Weights of a small image diffusion model.
Model: 48-pixel images, arch uvit, norm layernorm, activation quick_gelu, patch size [4, 4], layers 12, width 128.
Training: soap at rate 0.0019, 7100 steps.
Data: trained on regions of photos with short descriptions (Visual Genome), 101725 training examples, 4.5 epochs.
Rows from block 7 of a small image diffusion model, named by matrix and row number. Rows with one number belong to one neuron. Each number is 50 + 10 x the weight over its row's rms, rounded and kept within 0 to 99. All counts start at 0. After the name is the row's rms in percent of the matrix's.
After each neuron's rows are labels from the 100 images, of 14976 (inputs lightly noised), where the neuron reaches its highest value: "colour at peak" is the nearest of a few named colours to the mean colour under the peak; "place" is the part of the image that holds the peak. Only what is clearly more common there than usual is listed. The data: regions of photos with short descriptions (Visual Genome). In brackets: how many of the 100.
# fc1: MLP up (model.blocks.7.mlp.fc1.weight, 256x128), inputs 0-127
# fc2: MLP down (model.blocks.7.mlp.fc2.weight, 128x256, transposed), outputs 0-127

fc1.158 043:60 31 51 61 60 53 62 38 50 51 52 41 44 38 54 67 54 47 72 42 63 35 68 41 54 67 35 61 58 59 57 56 47 39 53 68 55 38 49 54 62 54 48 62 49 56 50 54 52 59 54 47 57 58 65 44 39 61 49 43 56 42 65 54 38 32 57 72 41 44 55 44 51 41 60 39 78 43 53 52 61 50 56 64 45 57 47 73 55 44 47 44 32 54 54 41 55 54 31 55 47 55 38 49 45 63 47 31 44 39 39 47 39 26 49 54 62 51 43 51 42 43 48 57 65 41 45 37
fc2.158 050:37 66 43 49 46 50 46 38 60 31 46 58 40 47 49 51 69 51 49 67 24 69 34 57 39 52 53 46 30 45 53 46 39 69 59 37 63 61 57 41 48 48 70 25 52 47 56 57 51 44 49 47 44 51 36 45 55 41 37 52 69 44 44 46 53 56 38 48 56 64 49 40 59 49 53 56 38 46 49 45 60 58 43 34 50 34 65 42 45 37 49 49 55 47 56 60 50 52 65 45 55 40 65 68 49 58 50 59 46 71 55 47 44 71 57 58 27 43 60 41 53 59 40 57 44 52 39 56
colour at peak: grey (78)
place: top left (57)

fc1.87 078:39 44 41 44 47 53 45 63 40 39 52 50 47 39 60 45 47 58 55 48 36 54 53 73 32 46 47 56 36 50 50 41 55 40 41 43 44 50 55 57 51 38 28 46 49 37 55 52 43 45 44 47 57 51 51 42 43 62 40 50 32 51 55 45 47 34 56 41 59 43 39 63 38 45 37 63 38 47 54 21 53 40 25 42 52 51 57 54 69 49 55 49 55 59 48 51 57 60 47 67 53 47 71 42 71 31 81 40 57 44 45 44 47 61 42 59 37 52 49 54 59 55 66 50 36 58 29 47
fc2.87 077:56 39 54 68 32 48 75 68 50 42 57 62 22 41 44 47 68 50 47 51 52 52 57 36 59 67 41 44 45 39 53 31 48 48 64 38 37 58 27 66 55 37 45 41 69 50 57 55 29 49 51 49 40 49 48 48 53 57 29 38 57 66 55 45 45 51 51 66 53 57 33 31 49 58 54 32 62 51 61 46 53 35 66 59 50 54 44 55 60 38 52 58 57 49 57 53 58 62 54 47 53 52 58 46 47 51 63 55 56 36 42 59 37 41 50 40 58 48 38 53 58 50 44 55 53 48 62 61
colour at peak: black (35)
place: bottom left (27)

fc1.222 231:49 52 42 37 56 36 42 49 56 66 44 56 40 66 26 56 52 34 58 58 55 55 57 26 54 47 56 49 69 65 71 53 34 45 51 57 67 47 53 32 58 52 74 52 47 63 51 55 50 50 61 42 47 61 38 68 58 32 58 65 50 42 42 57 43 46 29 43 34 56 44 45 49 41 67 46 53 50 51 67 45 58 58 43 56 62 52 40 37 58 50 33 48 38 43 49 49 50 53 52 64 45 43 56 32 50 39 59 52 41 38 34 39 48 44 63 50 70 43 55 37 49 65 44 55 47 48 49
fc2.222 259:48 60 43 73 48 39 57 46 46 41 53 51 61 43 73 40 48 55 42 34 34 55 50 58 54 46 60 44 52 38 37 50 71 36 66 44 40 41 42 60 50 48 48 61 54 55 45 34 39 54 34 55 51 48 53 37 43 66 45 38 37 44 54 46 65 52 52 51 54 32 41 68 53 53 24 44 40 33 40 41 61 32 53 62 46 45 45 62 57 53 38 55 48 67 58 42 38 54 47 46 42 53 75 52 56 51 47 65 54 48 72 60 50 53 46 57 37 42 49 44 67 52 33 67 51 52 51 61
colour at peak: red (28)
place: centre (36)

fc1.200 091:52 58 60 60 57 57 57 46 55 38 44 59 46 51 36 63 56 59 51 50 40 56 46 52 65 33 59 44 57 39 43 41 46 68 55 47 67 60 58 38 58 57 44 64 45 34 42 70 54 53 61 49 41 56 52 59 51 41 60 40 51 43 58 48 60 49 36 59 43 51 67 62 55 54 68 42 45 52 44 67 68 51 72 34 49 56 65 49 39 52 57 63 31 46 55 45 50 56 66 52 47 50 42 49 57 58 26 45 55 45 44 30 42 46 48 63 56 59 75 61 50 43 70 35 53 51 58 27
fc2.200 076:52 65 46 60 52 37 45 55 50 57 21 53 52 66 40 49 70 46 47 48 35 42 43 38 47 51 43 57 45 62 51 38 66 65 70 41 46 48 55 25 49 58 65 34 50 45 68 39 56 54 49 40 59 60 43 63 59 41 72 56 66 49 46 45 47 51 47 50 45 30 60 46 61 36 60 33 35 50 70 54 55 44 42 29 46 49 55 48 49 50 45 48 43 41 53 57 36 44 42 41 45 59 45 50 51 40 59 62 49 40 58 61 43 34 37 37 53 48 52 35 34 48 68 53 56 50 53 44
colour at peak: black (44)
place: middle left (36)

fc1.80 044:57 37 69 51 46 53 62 39 54 44 45 56 38 49 57 55 48 70 50 60 67 47 61 46 65 62 70 61 52 59 46 39 38 51 46 50 47 57 60 56 59 63 72 59 48 57 48 55 45 53 59 69 61 56 67 73 54 38 58 46 59 36 61 57 53 37 32 48 52 43 64 50 63 66 37 47 55 44 58 55 50 51 62 35 59 45 47 45 54 62 66 42 41 44 52 49 55 74 51 66 48 41 57 52 49 55 42 37 50 52 46 25 38 51 74 48 64 64 58 54 64 53 52 59 55 49 55 59
fc2.80 046:38 65 41 35 31 35 46 52 42 51 39 67 35 43 34 59 51 50 35 58 39 47 67 56 44 38 39 50 41 51 73 64 63 56 56 56 62 51 39 57 64 32 35 60 53 41 65 43 58 56 58 43 49 58 56 18 61 48 36 45 48 63 33 35 45 58 56 37 41 49 52 49 41 63 58 54 53 63 43 43 51 44 51 60 47 51 61 45 48 45 48 58 52 54 63 56 55 37 63 34 64 61 49 38 48 52 48 41 58 51 42 55 34 48 24 51 37 34 49 57 48 54 55 53 50 49 51 50
colour at peak: brown (94)
place: top centre (44)

fc1.121 057:33 55 42 58 51 39 50 52 41 38 70 38 48 66 55 62 38 35 51 39 57 55 63 49 46 59 34 67 44 69 56 51 23 54 49 50 64 38 48 44 45 62 24 53 34 35 46 42 48 43 45 52 32 37 56 35 34 49 45 56 39 62 38 52 59 28 54 46 41 49 47 45 45 48 40 47 50 42 44 43 37 43 41 48 52 32 41 41 38 45 49 48 46 49 51 52 46 47 58 46 48 53 62 42 42 52 39 51 35 68 34 49 44 38 42 44 59 61 40 43 42 24 55 49 33 61 52 53
fc2.121 072:63 48 51 50 53 47 67 27 49 45 66 36 53 34 51 38 54 74 62 33 50 60 54 54 39 60 52 45 63 35 36 30 47 43 59 33 50 51 45 59 59 43 39 53 61 56 44 57 43 48 37 54 54 40 50 55 44 50 42 37 66 28 59 51 56 59 46 58 58 41 50 67 62 47 45 38 61 38 48 47 72 56 42 55 47 51 59 45 65 39 57 55 30 47 58 64 41 43 33 56 64 43 53 51 46 48 48 37 61 36 54 39 41 71 54 62 47 38 61 61 68 55 46 53 53 58 42 49
colour at peak: blue (46); cyan (28)
place: top left (37); middle left (35)

fc1.39 047:46 58 42 65 55 56 50 51 60 59 45 49 44 65 46 42 52 35 47 56 35 61 50 52 59 29 53 48 62 47 50 47 46 49 63 40 45 52 52 50 37 66 82 47 54 48 47 52 63 45 45 41 46 44 52 66 67 54 52 52 61 48 53 45 38 61 38 53 43 40 53 57 56 47 72 33 52 58 47 62 47 70 69 51 29 59 50 47 36 60 63 64 32 36 55 52 53 37 44 50 69 32 51 63 43 63 29 52 49 37 50 49 52 52 47 41 57 42 53 35 46 47 49 56 75 44 52 71
fc2.39 058:63 55 64 44 67 41 38 48 48 48 50 33 52 60 51 57 55 56 56 41 74 36 48 36 42 55 37 54 39 65 70 58 61 57 40 60 60 45 53 30 52 57 33 64 64 62 56 40 47 57 50 53 44 55 35 49 42 23 57 58 36 49 62 41 69 28 56 64 50 55 59 45 53 37 53 58 45 50 56 57 53 37 52 50 60 52 49 54 61 45 60 49 50 54 45 51 43 41 62 51 33 48 32 34 36 47 53 58 40 30 55 51 61 42 50 57 53 56 51 46 48 61 78 44 44 56 54 42
colour at peak: white (83)
place: bottom right (51)

fc1.127 031:63 62 47 53 72 27 45 33 60 40 56 35 37 47 46 42 41 49 56 49 59 48 67 49 75 47 39 44 46 56 38 46 46 59 58 55 47 47 58 52 34 37 70 53 40 50 42 52 61 53 43 43 52 59 57 50 47 43 65 28 55 61 49 53 39 58 41 56 47 51 51 44 53 54 41 45 45 41 58 40 42 42 52 57 36 45 35 55 53 65 57 59 38 50 61 49 37 51 38 37 53 55 48 61 23 60 67 48 42 46 53 57 37 44 42 67 40 53 54 55 43 45 35 50 81 30 57 44
fc2.127 041:46 59 54 43 39 60 37 47 32 53 59 51 49 47 50 60 57 53 50 52 56 38 52 65 30 51 50 53 70 51 71 45 45 49 44 44 55 63 59 40 63 62 40 47 37 61 64 64 53 50 58 53 38 48 41 39 45 34 40 48 64 57 45 38 53 43 53 54 30 49 63 16 48 44 70 63 52 64 36 42 59 72 46 43 43 61 44 56 46 46 61 55 63 48 51 56 37 43 57 53 42 53 45 44 56 48 39 36 51 81 39 47 50 51 54 54 47 43 53 43 47 56 65 57 29 64 51 43
colour at peak: grey (71)
place: centre (43)

fc1.165 070:41 31 51 51 52 48 38 45 38 47 56 45 64 47 42 35 42 63 40 46 63 66 51 53 59 42 52 43 68 51 64 51 40 53 40 58 38 40 45 72 55 59 55 47 38 53 52 58 49 42 63 45 53 41 48 54 59 56 38 38 46 54 35 65 42 52 53 47 42 52 41 53 35 40 38 49 52 52 48 45 33 70 54 62 46 65 57 60 58 42 46 64 56 33 64 58 45 44 32 33 68 48 57 59 36 63 77 30 42 35 41 30 43 48 44 37 43 66 51 53 55 54 43 50 40 40 46 57
fc2.165 073:68 38 44 52 45 25 64 56 57 41 45 46 41 38 53 57 30 48 56 69 61 41 43 30 40 58 51 42 55 67 40 54 42 49 51 46 48 52 53 43 51 48 40 52 57 63 52 40 32 54 71 52 56 67 66 54 52 41 45 60 63 56 54 52 47 45 39 37 53 67 44 33 39 62 54 42 59 50 54 68 49 39 43 46 63 51 42 55 59 49 54 46 59 52 31 54 72 56 51 53 27 60 38 28 47 44 61 51 43 49 56 45 52 57 67 45 51 45 34 40 45 45 49 23 46 48 42 43
colour at peak: grey (70)
place: bottom centre (32)

fc1.131 050:54 43 57 34 47 42 37 31 59 55 37 53 54 49 55 46 40 55 52 65 75 35 51 58 49 43 56 49 53 59 46 60 47 60 43 51 49 42 58 40 33 56 39 66 36 56 46 35 44 47 61 55 61 45 63 59 47 32 40 37 64 45 45 41 55 66 31 51 44 60 60 62 68 57 66 45 49 55 41 73 50 57 55 50 51 41 41 53 45 53 47 45 37 50 37 50 45 39 48 46 36 62 39 47 35 49 36 38 60 63 49 41 38 50 55 55 52 49 61 42 48 28 34 28 59 46 65 32
fc2.131 048:34 55 58 62 50 55 36 46 37 49 53 49 46 49 40 59 51 56 44 57 56 60 52 48 49 45 61 43 44 50 66 58 66 42 72 51 54 37 56 36 53 64 62 49 39 47 59 55 71 43 36 47 52 61 58 46 37 57 55 52 45 45 55 79 43 36 51 41 45 46 66 32 34 25 42 56 36 39 50 50 42 57 42 64 52 31 47 55 40 51 62 41 65 49 66 44 32 54 54 49 35 44 38 41 52 47 50 37 38 56 36 57 49 42 42 45 44 51 59 76 52 58 51 65 44 53 33 44
colour at peak: grey (78)
place: top centre (47)

fc1.255 088:69 17 80 34 61 56 45 51 50 49 45 47 52 52 36 53 42 62 51 65 61 49 52 48 45 42 64 66 53 60 64 62 40 60 39 47 41 56 62 40 46 64 43 57 41 44 52 69 54 41 56 58 46 32 48 62 54 50 56 57 63 60 43 56 49 52 38 47 56 59 56 42 35 57 50 67 31 54 47 51 38 66 48 33 56 58 56 51 39 60 51 47 62 47 50 41 40 58 53 57 47 56 59 43 44 38 57 41 54 61 25 61 36 58 62 46 54 61 56 56 54 37 48 52 47 47 51 25
fc2.255 087:51 61 31 58 43 48 49 54 54 48 53 54 51 46 35 52 70 26 41 43 33 51 39 27 61 51 54 30 63 33 44 39 48 49 64 48 59 31 50 51 61 49 37 49 69 61 54 43 40 55 38 39 51 63 43 49 60 61 45 42 37 50 48 33 54 54 41 50 51 55 43 57 53 41 41 25 58 50 54 68 60 42 55 56 49 53 41 49 46 40 53 47 40 30 42 45 61 36 64 42 54 49 31 53 45 57 48 65 50 37 52 43 35 35 45 69 56 63 45 45 37 56 32 54 63 48 35 56
colour at peak: black (57)
place: top left (56)

fc1.135 066:65 29 47 36 59 60 46 47 52 35 62 44 47 53 45 62 50 50 42 74 56 57 54 46 51 60 53 53 54 43 74 44 45 45 39 47 59 56 40 41 36 51 48 47 48 43 49 70 77 48 46 49 62 42 45 55 71 59 45 59 63 47 55 56 60 50 52 67 45 60 52 44 36 50 41 64 51 57 38 51 55 64 46 41 47 65 52 58 42 72 75 49 53 53 56 54 45 57 53 50 76 55 53 38 33 56 36 54 37 72 47 62 53 55 67 52 54 65 55 57 63 41 50 66 50 55 49 43
fc2.135 090:51 63 40 68 37 36 58 54 46 47 50 53 63 51 63 54 45 44 50 27 54 44 56 52 55 45 52 43 52 53 30 49 50 52 49 52 58 38 62 44 62 45 40 56 62 67 45 35 37 59 48 44 50 52 45 55 45 54 62 28 30 44 62 50 47 38 56 46 67 47 61 51 61 47 45 37 55 50 52 62 53 49 59 73 48 36 50 51 72 43 27 55 36 47 44 41 62 49 51 59 34 54 44 46 64 62 40 57 68 35 55 55 55 26 47 53 49 42 49 51 48 51 41 28 72 29 46 43
colour at peak: blue (37); cyan (32)
place: middle left (40)

fc1.148 072:57 44 52 62 57 45 64 25 67 53 61 47 49 56 58 71 53 52 64 40 48 52 69 44 51 57 48 39 41 51 53 49 44 66 52 53 69 56 47 52 45 63 45 57 41 65 66 52 58 56 41 57 36 56 59 49 54 57 42 44 49 43 48 40 46 38 54 80 45 35 62 45 35 50 59 40 56 54 37 55 69 54 54 69 41 59 63 60 56 48 48 66 42 44 74 46 32 47 42 56 45 49 31 64 53 65 31 51 47 55 57 36 54 35 54 62 49 48 57 62 36 46 53 55 54 38 51 46
fc2.148 073:42 56 50 58 45 45 43 47 57 41 35 49 60 37 47 42 48 61 38 64 52 44 39 49 48 54 60 42 63 42 40 66 48 43 54 28 46 36 65 45 50 46 52 56 67 53 31 37 51 67 40 47 75 54 47 47 51 63 54 54 52 48 45 85 69 56 37 28 36 37 44 58 75 37 48 45 49 43 50 59 42 48 51 49 56 31 35 57 42 33 54 40 44 56 33 35 55 60 58 43 52 45 50 44 52 60 52 41 42 47 42 51 39 47 39 41 47 48 68 60 45 55 40 45 55 37 51 44
colour at peak: grey (65)
place: top left (35); middle left (28)

fc1.151 107:52 59 71 41 51 46 58 40 43 49 40 30 58 48 66 37 42 54 65 59 45 41 51 54 51 31 53 66 55 60 35 67 54 64 59 47 64 50 62 38 50 66 73 58 45 66 60 24 58 45 34 60 50 47 47 48 42 36 62 41 64 39 53 57 49 41 47 46 50 46 61 45 53 45 55 30 43 45 34 58 57 50 37 61 44 34 52 63 54 53 53 44 49 51 43 55 32 42 49 56 42 61 41 49 50 53 27 49 61 52 43 49 43 54 44 56 29 48 69 62 39 44 46 57 61 63 50 37
fc2.151 108:43 48 52 43 72 68 33 40 61 54 34 43 55 51 35 50 52 64 46 62 30 41 43 58 48 44 39 65 34 57 69 53 64 59 58 47 42 51 53 51 47 69 71 44 42 36 66 47 62 46 39 51 50 38 51 36 53 46 64 70 60 45 54 61 54 62 50 72 32 62 58 43 43 48 54 55 48 50 39 56 48 67 46 40 64 52 49 55 36 57 54 49 48 52 61 40 28 27 56 50 42 48 50 57 51 50 47 48 40 56 40 45 41 64 37 42 45 43 58 52 44 47 51 65 52 69 54 54
colour at peak: pink (70)
place: top left (38)

fc1.188 194:24 57 14 68 54 47 50 52 57 51 42 53 39 53 53 56 71 40 59 45 32 60 42 30 53 59 47 34 45 49 55 37 59 47 59 51 57 46 50 52 56 41 69 46 63 60 53 43 39 54 48 49 49 70 40 54 46 60 45 57 30 45 61 41 57 34 48 53 51 36 46 51 50 29 56 32 60 48 49 55 59 46 66 39 43 49 54 57 63 39 49 49 39 49 49 47 70 46 57 47 38 43 49 56 55 52 44 60 48 35 54 49 47 24 54 61 55 38 61 48 36 59 56 37 50 57 37 60
fc2.188 211:45 59 45 67 63 42 48 58 61 59 52 64 23 58 36 48 58 39 52 55 37 65 53 37 52 40 48 40 57 50 44 51 51 50 68 48 54 53 66 35 57 36 74 49 56 53 43 53 44 52 48 36 51 70 45 57 66 46 55 54 45 45 52 40 46 37 33 38 44 23 38 49 69 56 57 31 49 44 62 51 48 36 67 32 45 59 54 53 47 34 53 44 30 43 43 42 50 49 52 62 50 36 50 57 53 52 42 53 42 34 53 34 48 42 39 51 49 58 54 60 45 60 73 51 57 36 41 56
colour at peak: white (42)
place: bottom left (33); bottom right (29)

fc1.237 088:59 43 55 69 64 59 61 35 56 46 56 52 40 43 63 59 54 56 67 46 41 62 66 46 42 60 45 51 40 51 63 64 58 45 32 61 55 42 50 55 56 61 39 58 49 47 55 37 52 51 45 61 32 42 49 45 49 70 45 42 47 50 52 40 58 25 78 69 59 49 52 50 43 30 54 63 63 53 38 48 62 49 51 64 51 58 55 44 56 41 49 73 37 55 65 54 53 52 42 59 46 35 48 60 55 55 40 37 41 45 45 35 48 35 68 56 65 54 66 55 54 51 55 59 43 36 42 44
fc2.237 075:52 47 52 56 51 51 55 57 58 45 48 48 57 45 48 43 69 35 34 53 56 63 33 30 55 58 67 50 48 50 23 53 49 32 67 40 45 34 36 52 41 36 39 58 67 44 48 42 43 45 48 46 61 60 43 35 57 59 36 62 44 36 54 48 50 55 36 37 55 37 39 54 59 51 67 31 52 47 56 54 57 42 55 65 48 34 51 33 61 58 52 42 48 47 40 30 68 61 65 39 45 47 56 51 64 42 47 64 50 53 53 34 57 54 41 47 41 41 24 50 62 50 35 45 51 50 48 55
colour at peak: grey (67)
place: top left (43)

fc1.72 035:33 61 49 44 67 33 37 67 58 68 49 57 51 62 33 28 42 37 42 70 38 56 54 43 64 43 39 40 59 62 62 52 55 61 75 41 40 57 64 41 25 56 71 55 55 42 59 50 53 53 51 40 44 49 47 46 55 44 46 66 48 64 41 58 38 56 41 41 43 50 46 59 51 59 38 64 49 39 52 64 40 50 50 49 45 57 59 52 43 65 60 48 56 45 42 42 53 45 50 46 63 40 53 69 36 58 58 57 37 55 35 57 53 51 43 44 50 56 53 43 42 56 54 65 64 54 58 70
fc2.72 046:55 50 56 39 33 71 51 40 45 49 51 48 64 47 57 66 53 52 51 34 60 40 46 47 54 61 49 58 46 53 69 40 43 52 34 55 65 46 39 57 60 45 27 46 58 60 52 56 41 48 69 42 36 45 60 63 48 50 54 30 57 64 66 45 57 58 58 77 62 70 56 27 41 50 64 48 43 65 58 49 58 59 41 64 54 53 55 49 43 44 45 58 50 50 51 46 48 42 55 58 48 60 39 40 42 47 49 50 53 30 54 62 48 43 55 63 71 35 52 38 41 49 58 26 54 51 36 45
colour at peak: white (60); pink (31)
place: bottom left (44); bottom right (27)

fc1.43 045:37 27 44 46 59 51 53 57 43 46 54 62 49 30 51 57 24 45 53 52 42 32 58 68 47 53 47 50 63 46 42 60 61 65 67 34 51 40 29 62 43 50 35 60 58 46 49 45 54 48 42 41 53 51 55 49 50 54 50 35 41 44 32 53 48 47 61 25 49 45 57 61 50 64 41 56 50 41 44 46 45 57 42 70 44 48 51 51 58 52 40 30 54 48 51 55 54 67 38 38 35 54 43 42 40 46 35 56 47 59 51 39 39 44 37 38 41 42 64 49 55 33 37 51 32 34 49 31
fc2.43 055:48 61 65 44 46 46 56 31 64 49 52 42 57 49 72 22 65 61 52 52 38 54 38 52 40 57 43 54 34 46 44 38 46 35 47 58 52 60 60 47 52 59 69 38 43 62 58 45 47 59 47 44 52 29 57 47 57 52 51 67 66 54 63 49 60 52 40 64 52 46 41 41 54 39 44 58 48 47 55 39 52 48 52 39 54 37 48 49 48 27 56 62 45 54 49 56 24 37 61 52 50 46 68 53 44 58 54 43 57 36 57 64 43 76 55 44 48 46 39 50 57 56 64 62 67 62 53 68
colour at peak: cyan (48); blue (27)
place: top centre (55); top left (42)

fc1.224 053:44 43 56 34 48 42 52 53 56 58 52 52 73 47 61 63 34 73 52 48 45 57 56 46 68 56 60 61 63 34 36 71 56 58 52 43 62 53 45 58 54 60 52 75 38 60 59 45 57 45 52 60 51 30 48 56 54 33 58 45 48 53 49 64 61 45 39 36 37 45 63 72 47 60 40 49 50 38 39 50 45 44 53 67 36 32 45 48 41 55 43 55 45 35 48 55 46 49 35 49 52 54 45 45 39 55 38 54 57 59 61 65 45 50 43 57 37 42 63 58 53 49 47 31 61 42 63 27
fc2.224 070:63 60 68 54 70 51 38 40 58 43 45 41 55 51 56 23 42 50 54 55 51 38 29 62 31 43 51 47 30 68 65 43 62 58 41 52 40 51 59 47 43 65 53 40 54 42 54 68 61 49 39 52 56 45 52 46 39 51 53 42 50 56 49 46 58 52 72 71 50 56 54 40 61 46 60 55 46 56 50 42 60 62 43 51 56 58 62 65 61 63 59 50 60 65 55 62 16 35 64 45 46 61 44 49 55 44 49 38 42 45 46 43 58 60 51 48 54 59 36 44 55 56 60 62 45 63 44 59
colour at peak: pink (43)
place: centre (68)

fc1.149 060:83 35 60 60 47 58 51 37 46 53 49 48 37 57 33 63 44 58 62 48 54 42 42 46 49 50 56 45 40 54 52 60 44 74 47 69 43 62 52 52 47 62 45 58 41 49 50 72 66 50 61 61 53 48 67 58 46 60 50 34 66 61 41 58 39 54 44 57 56 63 53 48 61 71 60 60 48 66 53 56 52 67 62 42 60 65 55 48 41 51 57 62 63 32 72 49 52 60 57 49 52 50 54 50 41 51 60 47 48 48 45 44 33 56 62 62 66 58 54 72 57 53 58 35 52 44 58 51
fc2.149 059:35 50 52 43 74 37 30 58 66 58 33 56 58 57 37 36 48 49 38 50 65 59 50 73 59 46 46 46 67 54 57 52 52 54 37 41 36 52 57 46 45 63 76 50 48 60 49 49 53 38 41 36 55 57 42 52 54 35 76 71 63 57 42 64 58 51 51 41 38 43 50 48 63 50 37 55 43 49 53 50 38 44 58 44 55 38 54 53 50 48 51 32 50 52 46 28 42 38 53 27 50 46 52 51 53 51 60 58 44 70 42 62 55 53 50 50 54 58 47 28 51 34 49 62 51 44 45 45
colour at peak: brown (79)
place: top right (36)

fc1.79 039:65 44 53 55 41 44 51 39 40 59 37 53 46 47 41 38 34 56 38 56 62 61 57 60 54 46 39 40 52 64 50 52 55 49 37 44 47 46 69 55 50 31 43 63 31 39 58 34 58 45 60 63 64 32 60 51 42 52 31 28 43 49 37 44 53 41 46 49 53 71 52 50 50 36 60 41 45 63 59 56 44 62 49 60 54 50 42 56 29 55 42 39 48 55 48 51 48 63 49 47 36 55 56 65 31 60 56 43 43 41 50 25 47 52 44 74 29 57 56 51 45 66 51 56 63 46 40 39
fc2.79 055:46 62 61 39 64 55 23 42 59 46 53 53 49 50 47 51 67 62 42 55 62 26 54 44 53 52 52 50 59 55 62 60 41 56 46 51 42 65 44 47 45 62 62 49 33 53 58 81 53 48 52 42 37 62 43 41 45 56 60 60 52 58 40 62 36 41 53 32 29 44 53 37 47 62 59 69 47 49 55 45 44 54 49 47 53 26 47 51 51 73 50 38 57 55 54 38 51 30 51 54 50 62 48 45 49 37 51 40 44 73 43 61 55 52 62 41 59 55 45 48 46 39 34 56 39 61 43 34
colour at peak: grey (86)
place: top centre (34)

fc1.100 070:48 53 56 65 45 55 55 59 41 64 50 44 54 34 42 64 55 58 43 42 39 70 45 47 55 56 48 47 44 64 24 37 39 54 32 28 40 53 53 60 56 43 50 64 53 52 61 57 57 51 53 59 43 40 59 52 55 53 48 47 38 56 56 45 46 35 47 49 43 46 55 57 49 70 60 44 39 49 63 35 54 44 40 44 42 45 48 46 55 57 59 69 52 50 64 47 67 49 40 68 66 46 66 58 67 42 81 53 60 27 59 56 56 52 61 62 40 47 48 56 60 65 72 43 45 59 52 56
fc2.100 078:61 43 58 32 44 44 53 53 63 53 53 61 34 55 46 48 68 66 49 59 67 52 52 45 33 57 49 55 41 39 65 55 46 39 62 57 49 56 40 57 48 39 44 27 58 56 54 64 46 35 55 59 48 54 47 43 64 47 40 67 56 61 47 40 45 55 52 48 59 65 36 46 47 48 51 64 52 42 54 53 51 43 45 33 48 55 54 31 33 59 62 19 58 60 43 55 47 57 53 40 67 46 67 48 35 42 59 56 49 60 45 52 40 60 53 37 56 66 50 46 59 52 40 73 29 45 64 59
colour at peak: red (38)
place: bottom centre (27)

fc1.63 112:66 62 41 52 52 65 51 36 60 64 42 58 43 60 44 43 65 50 54 53 37 55 54 43 45 49 52 35 51 53 68 54 46 47 58 58 52 58 56 40 45 49 85 40 58 47 45 50 64 48 56 35 62 46 49 58 53 43 38 54 53 52 44 60 43 45 33 52 42 43 39 44 62 47 52 38 64 59 53 44 48 52 63 47 50 43 57 41 39 44 59 56 46 51 55 36 52 29 48 53 54 27 40 67 26 48 55 53 33 24 34 44 37 42 45 41 60 53 35 44 42 65 52 70 60 43 43 66
fc2.63 099:34 50 50 35 43 36 44 47 38 44 53 40 44 60 55 72 34 60 51 48 57 48 63 59 55 48 54 64 45 49 44 53 54 61 50 59 48 68 46 40 60 58 54 62 40 50 52 46 49 55 41 62 44 54 42 37 48 25 65 45 37 50 60 61 55 45 49 56 53 38 67 53 48 64 62 64 31 39 49 52 46 60 49 66 50 52 37 71 48 63 44 47 60 53 44 65 45 53 42 53 45 51 53 33 48 62 34 61 73 50 60 54 77 45 46 55 34 48 65 58 38 40 52 39 64 65 67 47
colour at peak: orange (50)
place: bottom right (46)